Weights of a small image embedding model.
Model: 3.25M parameters, norm rmsnorm, activation quick_gelu, patch size [8, 8], layers 8.
Data: trained on microscope photos of single blood and bone marrow cells, 194171 training examples, 37.6 epochs.
Rows from block 4, named by matrix and row number. Rows with one number belong to one attention dimension. Each number is 200 + 20 x the weight over its row's rms, rounded and kept within 0 to 999. All counts start at 0. After the name is the row's rms in percent of the matrix's.
# q: attention query (model.blocks.4.attn.q.weight, 192x192), inputs 0-191
# k: attention key (model.blocks.4.attn.k.weight, 192x192), inputs 0-191
q.52,093,169,207,181,197,212,205,189,238,249,199,189,216,204,189,227,188,180,206,198,194,209,198,178,210,204,207,184,222,185,182,200,190,224,191,161,192,206,175,192,188,238,172,218,196,218,161,202,207,173,213,183,175,187,192,210,184,224,204,197,154,216,182,204,188,193,189,225,224,227,205,200,236,191,214,179,239,198,189,212,181,219,163,231,168,191,171,214,212,205,194,197,187,258,201,207,179,173,196,231,190,217,193,169,196,198,210,197,198,189,205,171,208,194,194,199,181,224,229,182,190,202,223,242,221,204,188,203,198,183,177,204,204,188,233,220,267,237,142,173,198,195,214,195,204,208,203,162,206,180,201,198,185,211,196,211,215,216,181,209,189,158,193,175,191,226,240,211,174,202,209,204,179,200,193,205,239,193,187,204,189,191,209,186,215,200,221,190,203,256,191,200,217
q.53,090,224,161,190,190,229,200,247,234,243,232,182,186,212,207,198,211,184,226,181,240,189,193,188,217,147,183,171,185,226,209,171,221,196,167,186,221,237,180,163,228,200,213,210,222,173,208,195,166,207,228,195,219,199,209,206,215,195,213,187,183,187,239,228,199,185,220,202,188,219,181,182,219,197,170,210,144,196,191,219,212,200,222,175,237,164,172,200,206,206,214,197,200,217,225,212,193,222,159,223,190,218,194,201,194,176,192,182,173,206,180,190,207,221,204,204,189,178,206,192,190,194,202,188,190,173,204,213,206,216,201,215,194,212,181,165,215,167,190,204,219,174,179,203,224,251,223,194,197,234,186,177,186,191,233,204,180,231,209,209,223,221,207,201,219,202,214,215,198,165,175,180,207,215,201,214,199,195,197,210,190,184,184,191,182,211,213,238,195,191,173,223,176
q.54,091,215,216,196,181,220,230,209,255,212,225,201,182,178,189,195,204,208,173,204,235,167,152,197,203,220,241,184,161,184,204,176,178,221,212,194,226,194,235,206,226,188,221,201,195,181,186,198,192,219,211,230,216,201,197,203,195,174,197,207,209,199,182,209,194,203,200,234,179,234,215,199,198,208,198,205,218,231,183,180,226,220,204,204,202,227,181,187,212,180,170,210,188,181,191,187,191,174,196,222,230,161,231,216,181,233,247,155,214,215,214,153,206,240,215,216,196,211,178,166,191,178,222,182,154,213,210,200,199,184,196,194,174,214,179,199,211,201,183,203,193,190,198,209,186,216,196,203,175,182,225,148,208,179,203,211,192,163,209,206,199,190,210,206,222,164,195,208,212,221,211,192,243,208,204,197,208,202,177,198,192,202,234,169,166,221,217,168,209,204,200,231,184
q.55,092,234,202,184,206,191,214,170,185,222,192,188,230,211,186,181,182,173,213,223,213,228,175,196,217,190,195,198,222,219,161,195,203,180,208,187,187,185,198,235,230,166,253,187,207,199,207,183,149,174,202,190,207,197,225,225,213,205,176,239,215,201,206,181,174,215,195,181,193,161,204,219,189,178,199,201,151,232,225,202,196,232,212,176,224,183,210,178,166,163,204,185,198,184,211,216,205,174,211,203,212,185,188,170,211,202,229,230,204,200,188,197,180,182,153,210,189,229,198,186,211,190,204,176,176,185,206,179,160,218,206,208,191,227,205,203,179,199,167,202,156,171,224,179,223,212,171,189,214,208,188,213,235,185,198,197,178,148,187,220,228,231,216,231,217,193,204,206,192,227,218,197,177,182,199,175,207,186,197,217,203,203,217,227,217,200,181,210,205,174,174,210,193
q.56,100,203,211,219,208,181,180,180,219,179,194,212,206,217,227,205,184,197,233,197,202,216,164,192,215,211,218,196,207,187,208,180,183,189,167,208,147,238,225,208,185,197,175,206,220,193,216,226,202,186,198,202,219,224,230,209,220,208,218,196,187,206,209,220,120,200,175,185,196,179,181,197,209,182,173,197,191,207,171,212,191,204,193,199,201,198,215,196,172,173,179,239,202,168,205,206,194,196,142,200,202,225,213,225,169,202,223,189,156,219,192,192,198,194,195,180,225,169,221,188,210,183,213,193,225,178,219,201,186,223,212,176,201,246,216,208,213,204,212,215,208,190,196,212,214,218,203,212,183,201,212,213,205,213,184,183,178,200,147,222,222,149,165,179,213,202,231,193,196,196,217,193,210,179,213,198,183,231,158,213,214,165,216,181,173,215,187,174,156,178,213,210,187
q.57,105,192,191,223,214,193,204,154,190,219,187,233,170,184,195,199,142,206,227,205,195,222,214,185,177,203,175,201,195,189,200,200,187,200,162,202,195,194,217,183,197,195,170,182,202,231,188,208,196,179,197,200,209,222,201,217,185,175,224,171,184,170,217,206,177,234,227,177,219,197,211,193,216,192,183,218,214,165,180,229,180,177,184,178,198,200,194,215,189,206,181,203,215,171,158,237,188,222,236,213,203,188,208,176,201,216,200,231,184,212,185,194,177,217,195,214,199,211,215,184,201,223,192,220,237,206,204,207,175,215,202,217,203,222,254,236,195,226,201,228,201,179,213,201,234,247,229,207,197,201,193,209,183,213,152,194,207,212,147,217,182,178,190,181,235,238,214,207,187,220,187,198,186,178,195,220,215,177,168,191,222,216,213,184,159,189,206,182,177,218,232,206,226
q.58,085,247,207,199,227,172,207,178,166,211,200,204,178,216,184,175,163,163,211,227,191,175,210,206,245,203,223,197,210,200,209,178,227,214,183,151,207,170,219,187,194,216,219,193,217,207,223,177,216,238,207,200,178,209,208,216,177,227,200,221,239,209,164,187,212,215,185,201,191,179,238,222,185,203,215,200,208,199,194,204,216,191,179,204,207,204,193,152,182,209,196,219,198,194,186,203,205,177,190,226,240,199,165,212,214,204,185,220,189,173,222,207,197,158,212,183,174,188,161,201,224,185,190,210,248,196,187,174,193,205,223,187,198,193,201,219,193,248,171,206,197,227,184,152,199,173,208,185,182,179,198,200,188,183,204,212,180,174,186,178,210,225,195,210,194,185,231,216,181,193,230,182,205,150,214,177,195,209,190,186,211,180,191,229,189,212,175,203,229,162,186,210,199
q.59,093,208,197,206,208,187,236,211,174,212,190,210,169,183,214,226,218,219,242,203,193,214,215,176,195,184,217,177,208,211,198,155,205,187,201,202,185,217,219,174,208,200,206,148,207,216,197,185,187,133,167,205,164,198,215,243,191,207,222,174,201,216,177,267,183,192,185,177,217,196,183,200,183,201,183,203,223,141,200,193,175,160,191,213,160,172,177,227,189,230,204,188,218,159,191,218,208,215,179,244,215,193,213,202,200,191,227,192,188,194,201,203,203,223,218,193,184,215,192,159,206,192,220,210,181,186,210,209,165,208,191,213,187,185,211,203,233,241,189,227,206,188,202,222,229,212,186,203,194,172,183,189,206,208,210,193,205,217,194,210,227,191,227,192,192,202,197,188,172,182,205,191,193,202,193,208,226,208,174,212,195,225,181,181,191,190,210,195,174,245,178,215,182
q.60,087,181,186,199,215,204,181,185,175,227,195,184,213,158,196,191,190,231,200,229,227,222,206,231,184,228,221,189,245,205,147,204,235,186,230,213,240,216,179,235,227,176,216,193,174,222,202,209,203,185,211,195,224,194,182,198,237,169,170,235,202,194,241,179,208,207,212,159,212,203,194,212,198,204,215,232,179,199,197,212,213,208,184,194,228,213,205,195,190,186,167,211,221,155,180,180,211,239,210,181,198,179,208,219,203,200,181,205,212,239,213,205,210,211,216,236,186,211,184,212,183,207,217,165,197,197,189,192,203,209,194,214,206,192,188,206,214,211,221,228,190,207,177,207,194,205,179,188,200,233,185,216,197,177,240,165,199,149,232,179,200,189,222,207,212,161,186,186,223,216,181,228,207,217,207,211,174,190,195,200,183,168,215,221,206,203,234,187,167,213,228,181,213
q.61,095,157,160,195,190,203,199,190,209,203,195,175,194,212,209,198,184,192,163,197,177,234,174,213,233,205,194,188,197,198,210,203,185,222,201,190,200,183,231,229,178,211,184,179,168,216,212,197,208,238,197,205,213,193,190,124,181,217,225,225,186,185,169,203,232,193,191,234,225,200,200,206,174,195,190,176,182,206,150,215,200,197,180,215,197,180,223,196,164,211,216,223,197,194,198,216,183,236,202,171,190,208,206,207,211,152,204,186,155,217,204,192,202,196,214,241,222,196,234,211,199,218,201,188,220,202,232,204,243,218,210,209,203,193,168,196,213,153,224,193,222,191,220,199,208,176,227,212,169,194,183,205,244,224,193,208,206,209,194,212,223,149,162,197,185,204,199,212,211,211,199,175,192,202,183,196,199,195,170,218,198,200,234,165,215,213,198,210,194,172,218,195,221
q.62,089,206,211,189,195,174,209,224,180,177,216,163,235,160,235,182,191,154,166,211,217,191,198,183,213,217,211,203,225,162,214,178,214,179,204,197,196,191,201,212,188,185,238,218,202,157,211,197,197,207,212,193,202,187,196,213,197,176,215,241,227,187,233,192,199,192,186,210,204,159,182,204,170,196,223,194,197,165,185,212,170,213,236,209,210,194,210,191,178,176,219,212,236,246,199,215,189,163,205,169,184,197,211,191,206,198,176,205,203,196,219,169,211,192,178,167,201,220,187,196,187,183,171,222,220,173,209,214,240,198,201,209,190,193,206,183,200,192,182,155,189,195,202,195,184,172,204,169,226,216,201,228,186,194,203,187,179,206,173,241,182,177,203,211,168,193,235,221,192,214,232,166,187,184,221,226,198,220,232,207,167,209,207,219,162,198,235,207,229,178,201,200,215
q.63,091,222,182,192,185,196,202,205,195,208,202,204,215,176,197,200,185,272,191,186,226,219,238,178,174,210,197,213,211,192,199,225,239,212,221,235,192,220,175,164,185,158,202,191,192,207,191,227,176,202,175,215,200,186,221,193,190,193,198,210,225,189,165,243,207,186,190,167,197,205,207,196,177,220,195,208,194,187,196,235,218,202,182,206,194,198,194,205,201,232,209,227,188,207,213,191,196,223,186,188,189,177,185,239,221,236,207,181,241,179,153,194,174,200,202,180,198,257,205,169,218,209,217,253,188,205,188,197,163,195,205,203,204,183,198,238,218,204,202,208,183,191,172,207,196,205,184,196,213,262,207,207,205,239,204,198,214,196,223,193,218,244,219,191,222,188,218,166,193,209,191,213,180,202,216,181,213,205,202,192,169,184,212,161,199,198,169,166,199,212,200,209,193
q.64,101,240,190,201,171,239,224,174,174,235,200,214,212,220,188,176,220,230,187,191,201,194,166,198,174,184,212,196,211,199,165,217,204,169,205,185,197,211,188,213,174,210,200,192,166,206,224,184,219,221,179,195,197,191,208,197,195,207,231,205,194,194,158,224,195,186,218,209,229,167,201,216,199,193,212,198,202,169,223,176,186,235,180,205,238,181,197,208,231,201,185,227,207,190,192,221,231,202,203,213,202,186,230,220,207,201,230,216,160,141,188,197,199,202,202,186,212,242,195,160,182,172,201,195,196,228,234,218,211,212,181,177,179,206,192,183,194,198,201,207,195,204,203,141,179,177,216,219,164,185,213,228,186,208,197,171,154,184,194,199,192,206,191,190,189,181,205,204,175,231,221,203,196,168,207,221,231,232,219,200,194,240,157,179,201,197,192,200,227,190,190,218,223
q.65,119,198,202,198,211,219,206,212,214,177,240,211,258,188,209,244,221,184,223,200,177,220,206,200,194,189,206,209,190,208,194,198,214,234,198,198,201,234,207,222,192,169,212,207,189,197,235,218,230,215,246,237,184,236,189,200,211,189,265,217,212,200,168,212,181,205,183,185,199,207,204,204,225,174,195,186,174,249,195,194,192,228,204,199,232,191,201,193,161,190,177,189,211,213,173,194,176,193,197,201,224,178,255,212,213,191,184,174,171,202,180,191,232,171,178,193,174,228,207,220,188,245,211,172,166,206,210,201,221,189,178,174,185,186,157,194,199,193,210,206,177,229,181,212,197,216,204,206,204,190,214,205,219,205,227,181,224,176,222,219,187,209,177,200,199,173,190,239,224,199,189,177,213,203,172,199,193,204,211,217,181,211,221,196,174,216,199,188,227,183,193,207,230
q.66,100,205,200,213,174,216,223,201,217,231,185,189,223,177,195,184,238,183,201,220,226,176,227,223,191,194,215,178,196,208,220,193,213,194,201,192,190,208,179,192,212,220,199,213,199,221,170,209,210,228,168,206,171,212,190,207,199,233,200,200,209,196,194,182,189,202,214,223,140,196,182,178,147,198,191,193,182,209,190,189,171,212,206,173,179,186,230,234,231,189,226,178,204,168,225,172,218,173,175,177,205,181,238,163,179,203,186,195,191,195,205,223,182,176,196,198,201,176,150,167,196,155,225,155,188,195,193,162,202,185,232,193,211,171,202,220,237,193,206,169,200,192,222,208,196,216,186,222,219,202,227,218,200,218,210,215,161,167,212,184,196,187,186,215,211,214,186,213,238,204,198,207,206,200,194,216,230,229,180,187,225,175,199,216,200,221,182,220,192,167,194,208,164
q.67,100,229,229,174,188,211,221,181,232,175,201,206,205,150,208,229,206,225,181,209,243,202,175,210,199,226,181,178,206,185,180,209,194,203,184,162,165,202,207,224,194,219,192,184,215,198,193,177,195,153,219,205,253,209,193,225,213,168,212,222,206,187,189,181,147,210,204,190,206,205,201,203,214,207,223,193,233,235,217,206,221,203,170,199,220,180,168,221,212,201,187,161,225,239,196,191,177,195,196,174,213,197,197,156,192,170,205,155,218,209,209,204,159,196,186,212,203,175,185,196,171,231,183,215,214,185,207,201,214,199,224,242,206,219,205,202,177,195,219,205,207,181,183,193,256,164,191,215,178,180,181,196,169,205,180,167,202,193,197,207,187,201,203,217,205,203,176,187,203,208,192,212,180,192,219,177,226,200,217,210,178,211,254,199,214,195,208,200,209,191,207,183,199
q.68,097,239,181,194,189,206,197,215,172,199,181,234,188,196,155,204,183,231,151,195,213,200,203,213,185,221,214,186,219,214,201,182,204,237,198,201,217,201,188,221,193,173,172,178,240,196,173,196,179,215,207,190,198,144,193,201,236,225,158,219,169,209,204,230,193,214,203,221,215,202,197,193,210,204,186,193,209,178,219,193,166,175,189,173,215,183,179,207,211,218,201,183,217,222,222,178,198,165,211,193,221,251,169,188,179,197,219,213,184,201,199,196,194,214,219,193,195,225,224,237,201,205,212,210,216,216,197,165,183,199,197,193,220,197,193,202,216,209,229,168,191,178,179,231,181,212,205,195,202,234,206,178,222,207,169,210,214,216,222,204,194,229,225,192,206,176,174,176,168,166,192,219,184,186,205,180,203,183,213,172,224,183,223,171,213,164,260,188,198,225,207,211,172
q.69,102,180,222,179,218,204,210,219,215,178,230,200,213,151,209,233,158,217,247,202,209,204,193,169,210,212,170,182,198,207,216,201,200,204,186,202,208,221,187,149,204,206,204,182,233,201,203,187,209,205,178,203,170,201,181,182,217,207,216,202,217,213,165,178,164,207,194,196,190,211,229,178,170,173,166,201,235,200,192,231,209,203,200,203,204,151,211,174,222,180,250,204,186,171,200,205,234,183,198,223,181,178,215,229,213,194,245,187,230,182,239,218,203,204,197,184,219,180,208,200,195,190,190,189,206,177,230,181,213,204,184,224,224,178,211,204,209,246,185,195,178,188,206,160,228,210,197,181,193,182,206,209,221,218,200,208,218,197,193,183,213,192,192,184,174,205,191,240,193,193,193,174,237,204,174,181,200,164,196,201,215,244,211,195,182,207,229,220,210,199,199,157,187
k.52,093,224,203,210,190,168,227,185,188,154,235,217,182,175,214,172,229,166,186,178,166,255,218,243,232,197,225,245,191,176,176,208,201,223,189,208,172,205,196,199,205,250,203,199,181,188,196,216,198,190,210,222,191,179,155,191,212,242,207,184,190,191,197,182,199,191,205,211,186,195,207,181,205,216,179,199,218,203,218,169,198,214,203,168,173,258,218,205,217,216,195,243,217,180,203,236,211,216,164,196,228,221,222,184,192,211,181,216,234,218,196,209,214,187,226,183,213,192,210,201,192,177,205,207,209,210,203,198,211,200,166,173,231,171,204,203,222,237,212,180,218,220,213,206,168,179,223,215,180,185,204,201,226,187,218,211,224,215,198,192,177,198,215,188,180,187,218,199,208,185,197,233,202,204,185,190,217,173,222,195,206,202,168,182,173,183,197,207,232,194,222,193,182
k.53,088,238,192,218,179,198,183,240,184,167,224,192,180,169,206,183,191,185,231,190,184,227,197,207,214,208,196,225,213,223,220,185,215,190,231,215,212,209,209,228,168,230,206,207,198,188,172,225,254,174,187,168,197,158,188,194,194,186,183,173,215,152,198,184,189,177,191,221,200,182,202,198,185,196,174,183,198,229,207,182,200,232,222,167,210,161,209,214,189,193,218,174,204,198,228,163,179,213,189,209,209,211,207,178,200,191,203,189,193,169,208,189,194,220,196,216,211,170,178,197,188,205,176,205,207,216,185,203,164,193,231,202,204,205,207,195,186,195,189,197,196,256,206,211,217,160,209,205,228,204,196,211,211,232,226,198,181,175,160,243,200,192,191,218,170,177,180,199,173,195,201,216,179,190,217,162,208,170,192,204,177,201,241,239,165,195,173,212,185,201,210,219,174
k.54,087,206,213,235,222,204,219,204,171,177,218,212,211,130,214,211,141,240,183,198,210,170,192,218,201,165,220,207,206,184,186,197,195,204,212,188,216,207,240,229,223,208,232,175,216,208,191,218,178,187,207,180,204,235,213,191,200,196,160,193,212,182,208,214,174,205,211,198,185,197,197,209,219,235,202,190,186,192,197,214,215,197,181,206,186,223,208,218,205,207,197,184,182,190,206,166,186,201,226,198,175,205,165,208,179,225,213,215,208,192,219,207,218,189,243,185,236,186,211,212,207,185,219,204,206,215,193,221,207,204,218,215,201,182,205,196,230,207,229,216,186,185,174,197,194,172,183,197,211,238,215,253,211,204,166,184,177,216,197,224,255,198,199,191,208,155,167,209,181,229,204,177,175,212,200,250,186,220,165,222,229,207,214,190,229,190,198,225,204,194,175,200,195
k.55,093,194,191,197,215,190,152,224,191,196,163,201,232,210,225,215,185,195,177,187,203,181,172,179,204,198,208,194,216,206,198,168,172,178,197,244,227,233,218,222,200,199,220,212,198,210,208,202,224,210,173,196,206,224,228,198,175,179,179,185,202,187,198,223,189,201,190,230,183,240,194,230,173,217,195,186,174,211,211,180,210,210,198,178,215,219,197,248,173,200,166,187,190,205,182,206,213,201,211,205,221,180,189,214,195,210,207,201,166,198,190,224,225,208,161,193,206,185,218,193,215,223,229,199,182,183,227,197,167,221,222,204,189,187,181,204,192,197,207,180,195,205,224,187,217,184,179,217,188,184,216,190,187,196,232,243,194,199,207,263,223,165,209,188,189,203,207,191,168,198,183,199,254,230,196,248,209,175,201,183,216,177,218,237,203,221,235,217,239,242,195,201,228
k.56,105,191,211,170,226,160,194,181,232,200,198,183,216,144,179,213,218,215,189,208,188,234,200,220,186,183,167,195,202,200,164,158,196,224,225,213,168,167,206,222,170,204,188,236,191,185,202,185,213,208,220,192,203,196,216,245,151,181,185,197,209,222,190,228,162,202,185,186,212,221,216,202,204,229,228,197,213,227,204,238,215,177,219,216,194,171,182,219,221,203,224,210,179,179,161,226,192,208,218,169,184,198,162,186,191,195,204,221,157,204,197,192,229,217,208,223,201,191,196,211,214,194,175,202,203,217,197,215,184,184,186,222,177,197,225,195,203,203,197,203,229,207,196,203,223,175,225,226,203,223,177,184,236,207,184,208,229,186,185,203,221,190,201,206,197,221,193,176,187,173,194,176,172,215,182,193,184,197,154,223,205,184,182,203,176,197,210,229,178,147,215,200,204
k.57,100,206,187,177,190,209,188,194,213,169,229,204,203,228,195,158,209,214,233,209,204,182,207,231,212,189,137,202,200,204,185,172,156,223,207,208,153,250,195,207,171,189,186,182,197,198,167,174,197,246,207,175,214,192,193,228,190,191,239,203,187,196,206,193,210,210,181,208,204,207,181,201,199,186,197,181,222,232,210,186,187,204,213,215,179,204,216,209,247,201,184,191,206,204,212,208,180,176,191,204,185,205,208,214,209,187,209,192,197,186,176,218,208,197,169,179,187,190,167,235,237,213,182,208,181,198,175,215,194,178,213,198,207,182,192,179,232,208,199,175,204,196,219,220,210,194,225,209,175,210,182,187,210,201,179,163,217,238,212,173,220,199,183,213,194,215,195,203,217,192,176,212,220,200,195,220,171,226,204,189,187,224,243,201,207,202,269,260,171,172,212,179,197
k.58,081,225,204,184,180,193,219,219,258,216,141,192,186,194,162,229,182,198,178,180,231,203,230,200,214,175,200,201,194,196,204,182,176,176,166,190,199,166,166,208,196,187,204,207,201,209,234,212,182,200,202,194,192,240,247,191,191,204,227,219,179,227,197,230,189,193,213,202,240,232,180,198,193,212,220,229,192,204,205,215,188,177,160,219,229,226,178,174,194,250,197,210,195,219,224,204,206,196,179,167,204,188,234,186,218,218,186,197,186,217,180,221,231,172,192,218,214,229,197,201,199,214,178,167,219,198,204,220,207,192,191,180,223,226,210,212,189,188,169,222,209,229,210,169,191,206,206,205,179,208,166,192,198,204,222,196,186,199,188,205,185,178,202,181,202,238,207,248,198,197,224,171,224,212,210,225,218,217,167,181,211,215,193,209,202,175,197,235,194,216,206,178,205
k.59,094,195,174,210,172,211,194,215,200,180,198,189,174,222,176,179,203,196,232,183,200,189,217,210,242,189,179,224,209,193,192,201,199,217,204,220,206,199,190,242,187,221,222,179,196,176,171,186,215,206,229,222,222,210,200,237,166,215,232,187,231,203,201,218,201,207,214,207,212,250,212,180,214,209,201,188,172,183,192,181,199,200,207,223,199,209,250,224,203,220,197,210,203,216,204,204,211,183,226,190,175,195,193,195,219,167,224,264,197,202,185,234,205,192,203,209,210,198,189,197,202,192,186,192,198,208,191,218,199,212,177,185,154,207,234,180,203,176,185,195,222,196,235,196,220,172,230,236,230,194,170,204,208,206,205,171,171,207,205,209,199,184,162,201,187,219,182,202,232,179,186,204,149,187,188,156,190,181,239,219,162,202,160,207,175,185,226,212,203,161,211,167,196
k.60,081,175,242,188,202,207,139,216,136,196,216,203,177,215,215,204,222,195,211,227,243,193,196,204,185,203,202,197,181,207,185,219,179,206,220,204,198,218,203,183,228,209,203,201,187,211,197,191,212,157,221,235,186,181,184,227,271,224,210,202,184,209,188,199,198,220,197,214,195,200,180,199,209,202,197,203,177,207,202,200,211,214,185,176,205,213,197,224,174,193,170,191,210,188,181,224,179,183,238,210,182,185,210,160,196,203,191,165,203,187,213,179,167,171,180,215,204,185,230,222,207,181,196,173,197,180,205,171,206,194,196,205,188,158,191,207,160,233,176,215,185,187,199,194,200,197,171,188,210,223,191,233,191,218,192,228,183,179,248,207,198,190,210,191,199,191,196,212,208,213,193,232,225,196,182,236,187,200,230,167,229,204,229,199,239,196,216,175,173,211,226,172,180
k.61,103,204,200,194,220,190,196,196,231,210,206,194,209,186,207,180,185,195,223,202,168,201,207,201,195,233,193,184,216,208,228,199,173,226,225,163,211,204,194,203,196,196,216,194,235,219,247,207,228,206,164,206,194,175,190,194,204,213,192,235,184,230,205,216,183,183,157,196,218,208,197,197,176,211,172,181,201,228,210,243,182,145,175,191,201,163,188,241,193,221,209,221,186,163,187,210,220,208,183,186,195,182,233,225,180,209,233,199,200,226,199,166,180,214,209,205,242,201,220,219,209,185,190,204,172,226,194,196,188,220,195,206,219,212,209,208,201,223,233,218,155,218,204,227,207,180,219,196,183,216,249,201,205,193,170,221,207,206,201,231,187,206,225,234,187,167,236,217,173,203,217,226,209,194,233,194,217,218,223,199,208,171,186,193,156,209,225,175,192,175,191,220,212
k.62,092,206,204,225,223,211,192,220,195,207,228,172,187,208,183,229,193,179,163,188,204,221,190,192,208,186,214,209,155,196,220,215,187,206,203,182,208,181,209,190,219,216,189,208,233,197,224,230,188,219,202,235,207,184,183,144,207,236,199,213,182,184,220,207,188,179,184,203,188,195,182,189,199,195,196,215,185,202,217,166,202,199,185,201,208,189,157,236,146,203,218,227,196,206,177,217,223,174,222,224,211,214,239,199,202,219,210,180,204,202,183,221,209,220,188,211,199,197,265,209,217,164,235,213,170,213,204,182,199,221,215,194,207,242,178,245,191,221,197,204,207,210,198,198,189,168,208,192,211,179,207,210,201,203,228,231,232,220,211,207,194,192,218,193,208,218,230,209,175,161,229,222,189,214,192,199,201,161,184,229,208,226,216,224,143,201,174,188,198,208,168,194,222
k.63,089,192,175,194,190,209,191,196,170,209,194,177,217,168,192,207,215,167,163,204,223,192,232,199,189,182,180,211,216,178,196,217,210,190,190,237,198,195,171,185,198,195,207,222,163,212,165,181,225,172,233,169,196,198,176,202,174,213,211,211,214,177,197,196,191,208,220,177,186,243,229,178,216,198,214,203,259,164,226,200,195,210,210,189,221,192,207,197,192,176,221,201,214,206,191,192,221,190,227,188,202,216,161,175,205,205,214,181,203,200,202,184,189,212,224,197,229,180,176,218,203,196,199,212,170,222,196,160,211,200,204,203,194,198,201,149,254,189,183,184,209,183,203,198,166,174,212,169,209,190,224,143,198,204,208,207,219,230,236,164,184,214,169,181,187,209,197,173,232,196,177,192,182,205,187,185,190,186,203,222,168,178,180,176,210,211,156,205,247,191,199,204,210
k.64,107,203,190,192,201,219,195,157,223,177,232,194,211,186,242,205,203,222,202,197,215,209,212,235,173,188,190,203,195,180,229,190,222,203,216,204,191,214,229,191,219,211,198,219,238,216,268,184,165,189,201,156,214,176,212,183,197,181,187,203,194,216,214,185,250,181,200,182,183,238,166,195,212,201,213,204,228,187,168,202,201,184,193,189,187,217,174,207,226,205,213,193,212,195,178,231,162,184,220,214,194,195,216,207,209,196,182,200,167,203,221,211,174,202,203,227,199,187,205,195,201,178,180,163,192,178,223,204,206,205,255,227,184,176,231,229,204,218,229,213,206,197,200,206,171,216,177,210,207,198,179,213,219,204,169,200,210,210,202,199,229,192,207,230,220,231,195,216,209,205,176,220,228,218,230,191,221,199,222,184,181,197,220,212,203,186,190,194,273,169,182,220,181
k.65,120,160,177,229,198,214,191,188,229,229,187,188,171,173,216,176,182,195,194,179,241,181,162,196,172,204,198,228,240,182,230,181,222,202,204,234,199,247,224,241,223,191,184,191,202,219,191,190,185,192,203,240,213,211,220,175,199,213,214,225,216,215,230,202,166,170,197,223,216,225,222,208,190,222,178,249,191,237,205,195,217,210,194,174,224,183,220,203,201,170,223,164,180,221,199,201,203,195,189,201,195,162,185,205,215,177,210,202,198,194,195,188,192,223,198,208,210,204,192,194,175,189,201,215,188,168,197,188,206,181,224,194,197,222,171,188,196,198,229,195,194,208,194,194,194,188,223,217,200,201,189,159,196,189,200,192,199,175,222,228,203,173,207,200,249,192,195,195,210,181,167,197,231,168,207,155,217,184,189,202,168,211,175,154,209,189,199,197,225,219,193,249,201
k.66,107,131,199,202,195,207,213,171,184,229,175,164,220,236,184,175,207,173,213,202,191,224,189,176,162,209,238,204,189,186,207,204,205,230,204,191,184,207,219,187,195,197,144,190,220,199,190,194,210,213,179,219,182,209,199,174,226,203,187,188,175,213,174,184,206,238,206,208,212,224,176,194,188,189,190,210,198,178,212,190,204,199,216,168,212,235,204,184,229,173,201,236,197,226,209,234,182,214,191,202,204,184,191,203,201,213,213,221,200,183,178,203,215,215,173,216,211,207,221,212,208,214,224,257,200,206,194,195,187,212,188,189,229,178,215,205,220,180,207,205,188,192,198,213,219,236,177,187,199,222,197,229,159,198,201,202,207,185,168,192,215,197,231,208,160,156,196,218,226,205,204,172,169,193,152,200,179,195,210,246,188,222,195,224,232,204,195,191,198,208,213,227,248
k.67,091,242,194,212,205,215,180,222,171,201,180,210,173,207,211,189,210,184,163,187,220,189,184,209,202,220,219,192,229,182,225,218,233,185,207,224,199,187,213,233,200,234,218,185,186,224,188,222,213,213,205,167,188,208,211,215,187,216,217,193,198,189,229,181,220,204,157,206,221,195,205,206,183,179,225,232,222,161,153,183,221,212,207,219,228,197,168,204,187,208,180,196,207,187,264,170,213,210,190,189,215,220,189,221,197,180,204,181,196,184,200,225,212,208,191,176,191,195,200,219,172,167,185,189,191,207,178,210,158,200,190,207,192,234,213,213,246,206,197,223,187,185,214,245,190,179,186,195,155,186,175,196,205,163,190,205,166,188,189,199,192,194,238,191,163,184,191,207,229,213,213,206,205,193,190,204,204,183,188,205,166,186,157,214,184,204,235,152,212,202,172,193,225
k.68,090,260,215,188,208,160,179,217,209,166,240,226,189,214,176,234,240,178,215,193,201,186,214,197,225,183,240,176,205,200,178,203,227,184,205,192,213,242,199,191,201,202,182,190,176,187,209,203,197,186,201,201,194,245,184,202,161,206,214,157,199,192,211,219,175,207,206,210,236,210,211,225,210,216,219,187,190,167,178,215,180,163,189,177,204,200,177,245,171,217,205,204,221,213,163,211,191,209,226,189,176,197,210,201,202,180,189,153,221,206,182,202,186,227,191,190,220,202,255,182,210,217,187,189,172,181,198,209,204,181,194,182,184,182,209,190,208,175,188,189,230,207,177,158,225,207,193,218,213,231,203,241,177,176,221,249,210,217,201,192,187,183,199,189,199,218,204,195,200,212,194,211,203,215,216,205,198,183,195,248,203,209,215,202,196,199,170,179,197,212,214,209,233
k.69,102,202,221,188,202,214,220,217,213,220,157,200,201,235,171,176,199,193,183,197,186,229,195,211,213,187,201,211,186,187,181,191,201,213,213,203,160,207,222,206,192,174,226,200,225,216,209,218,222,190,248,187,178,149,177,239,174,198,184,200,243,215,197,211,185,219,236,230,216,185,224,197,235,212,221,181,185,203,235,200,210,175,233,194,204,174,181,226,168,198,147,197,199,196,231,221,182,193,206,228,201,208,183,209,176,167,204,191,173,233,189,193,193,196,189,161,202,185,191,228,189,202,188,216,187,202,218,204,208,212,163,197,194,210,223,211,205,135,194,256,206,200,185,234,180,174,179,202,215,197,209,168,186,225,216,190,212,230,179,217,217,228,198,186,197,169,185,180,220,204,221,178,173,187,191,233,191,196,197,225,211,210,198,212,201,212,214,190,193,208,187,203,202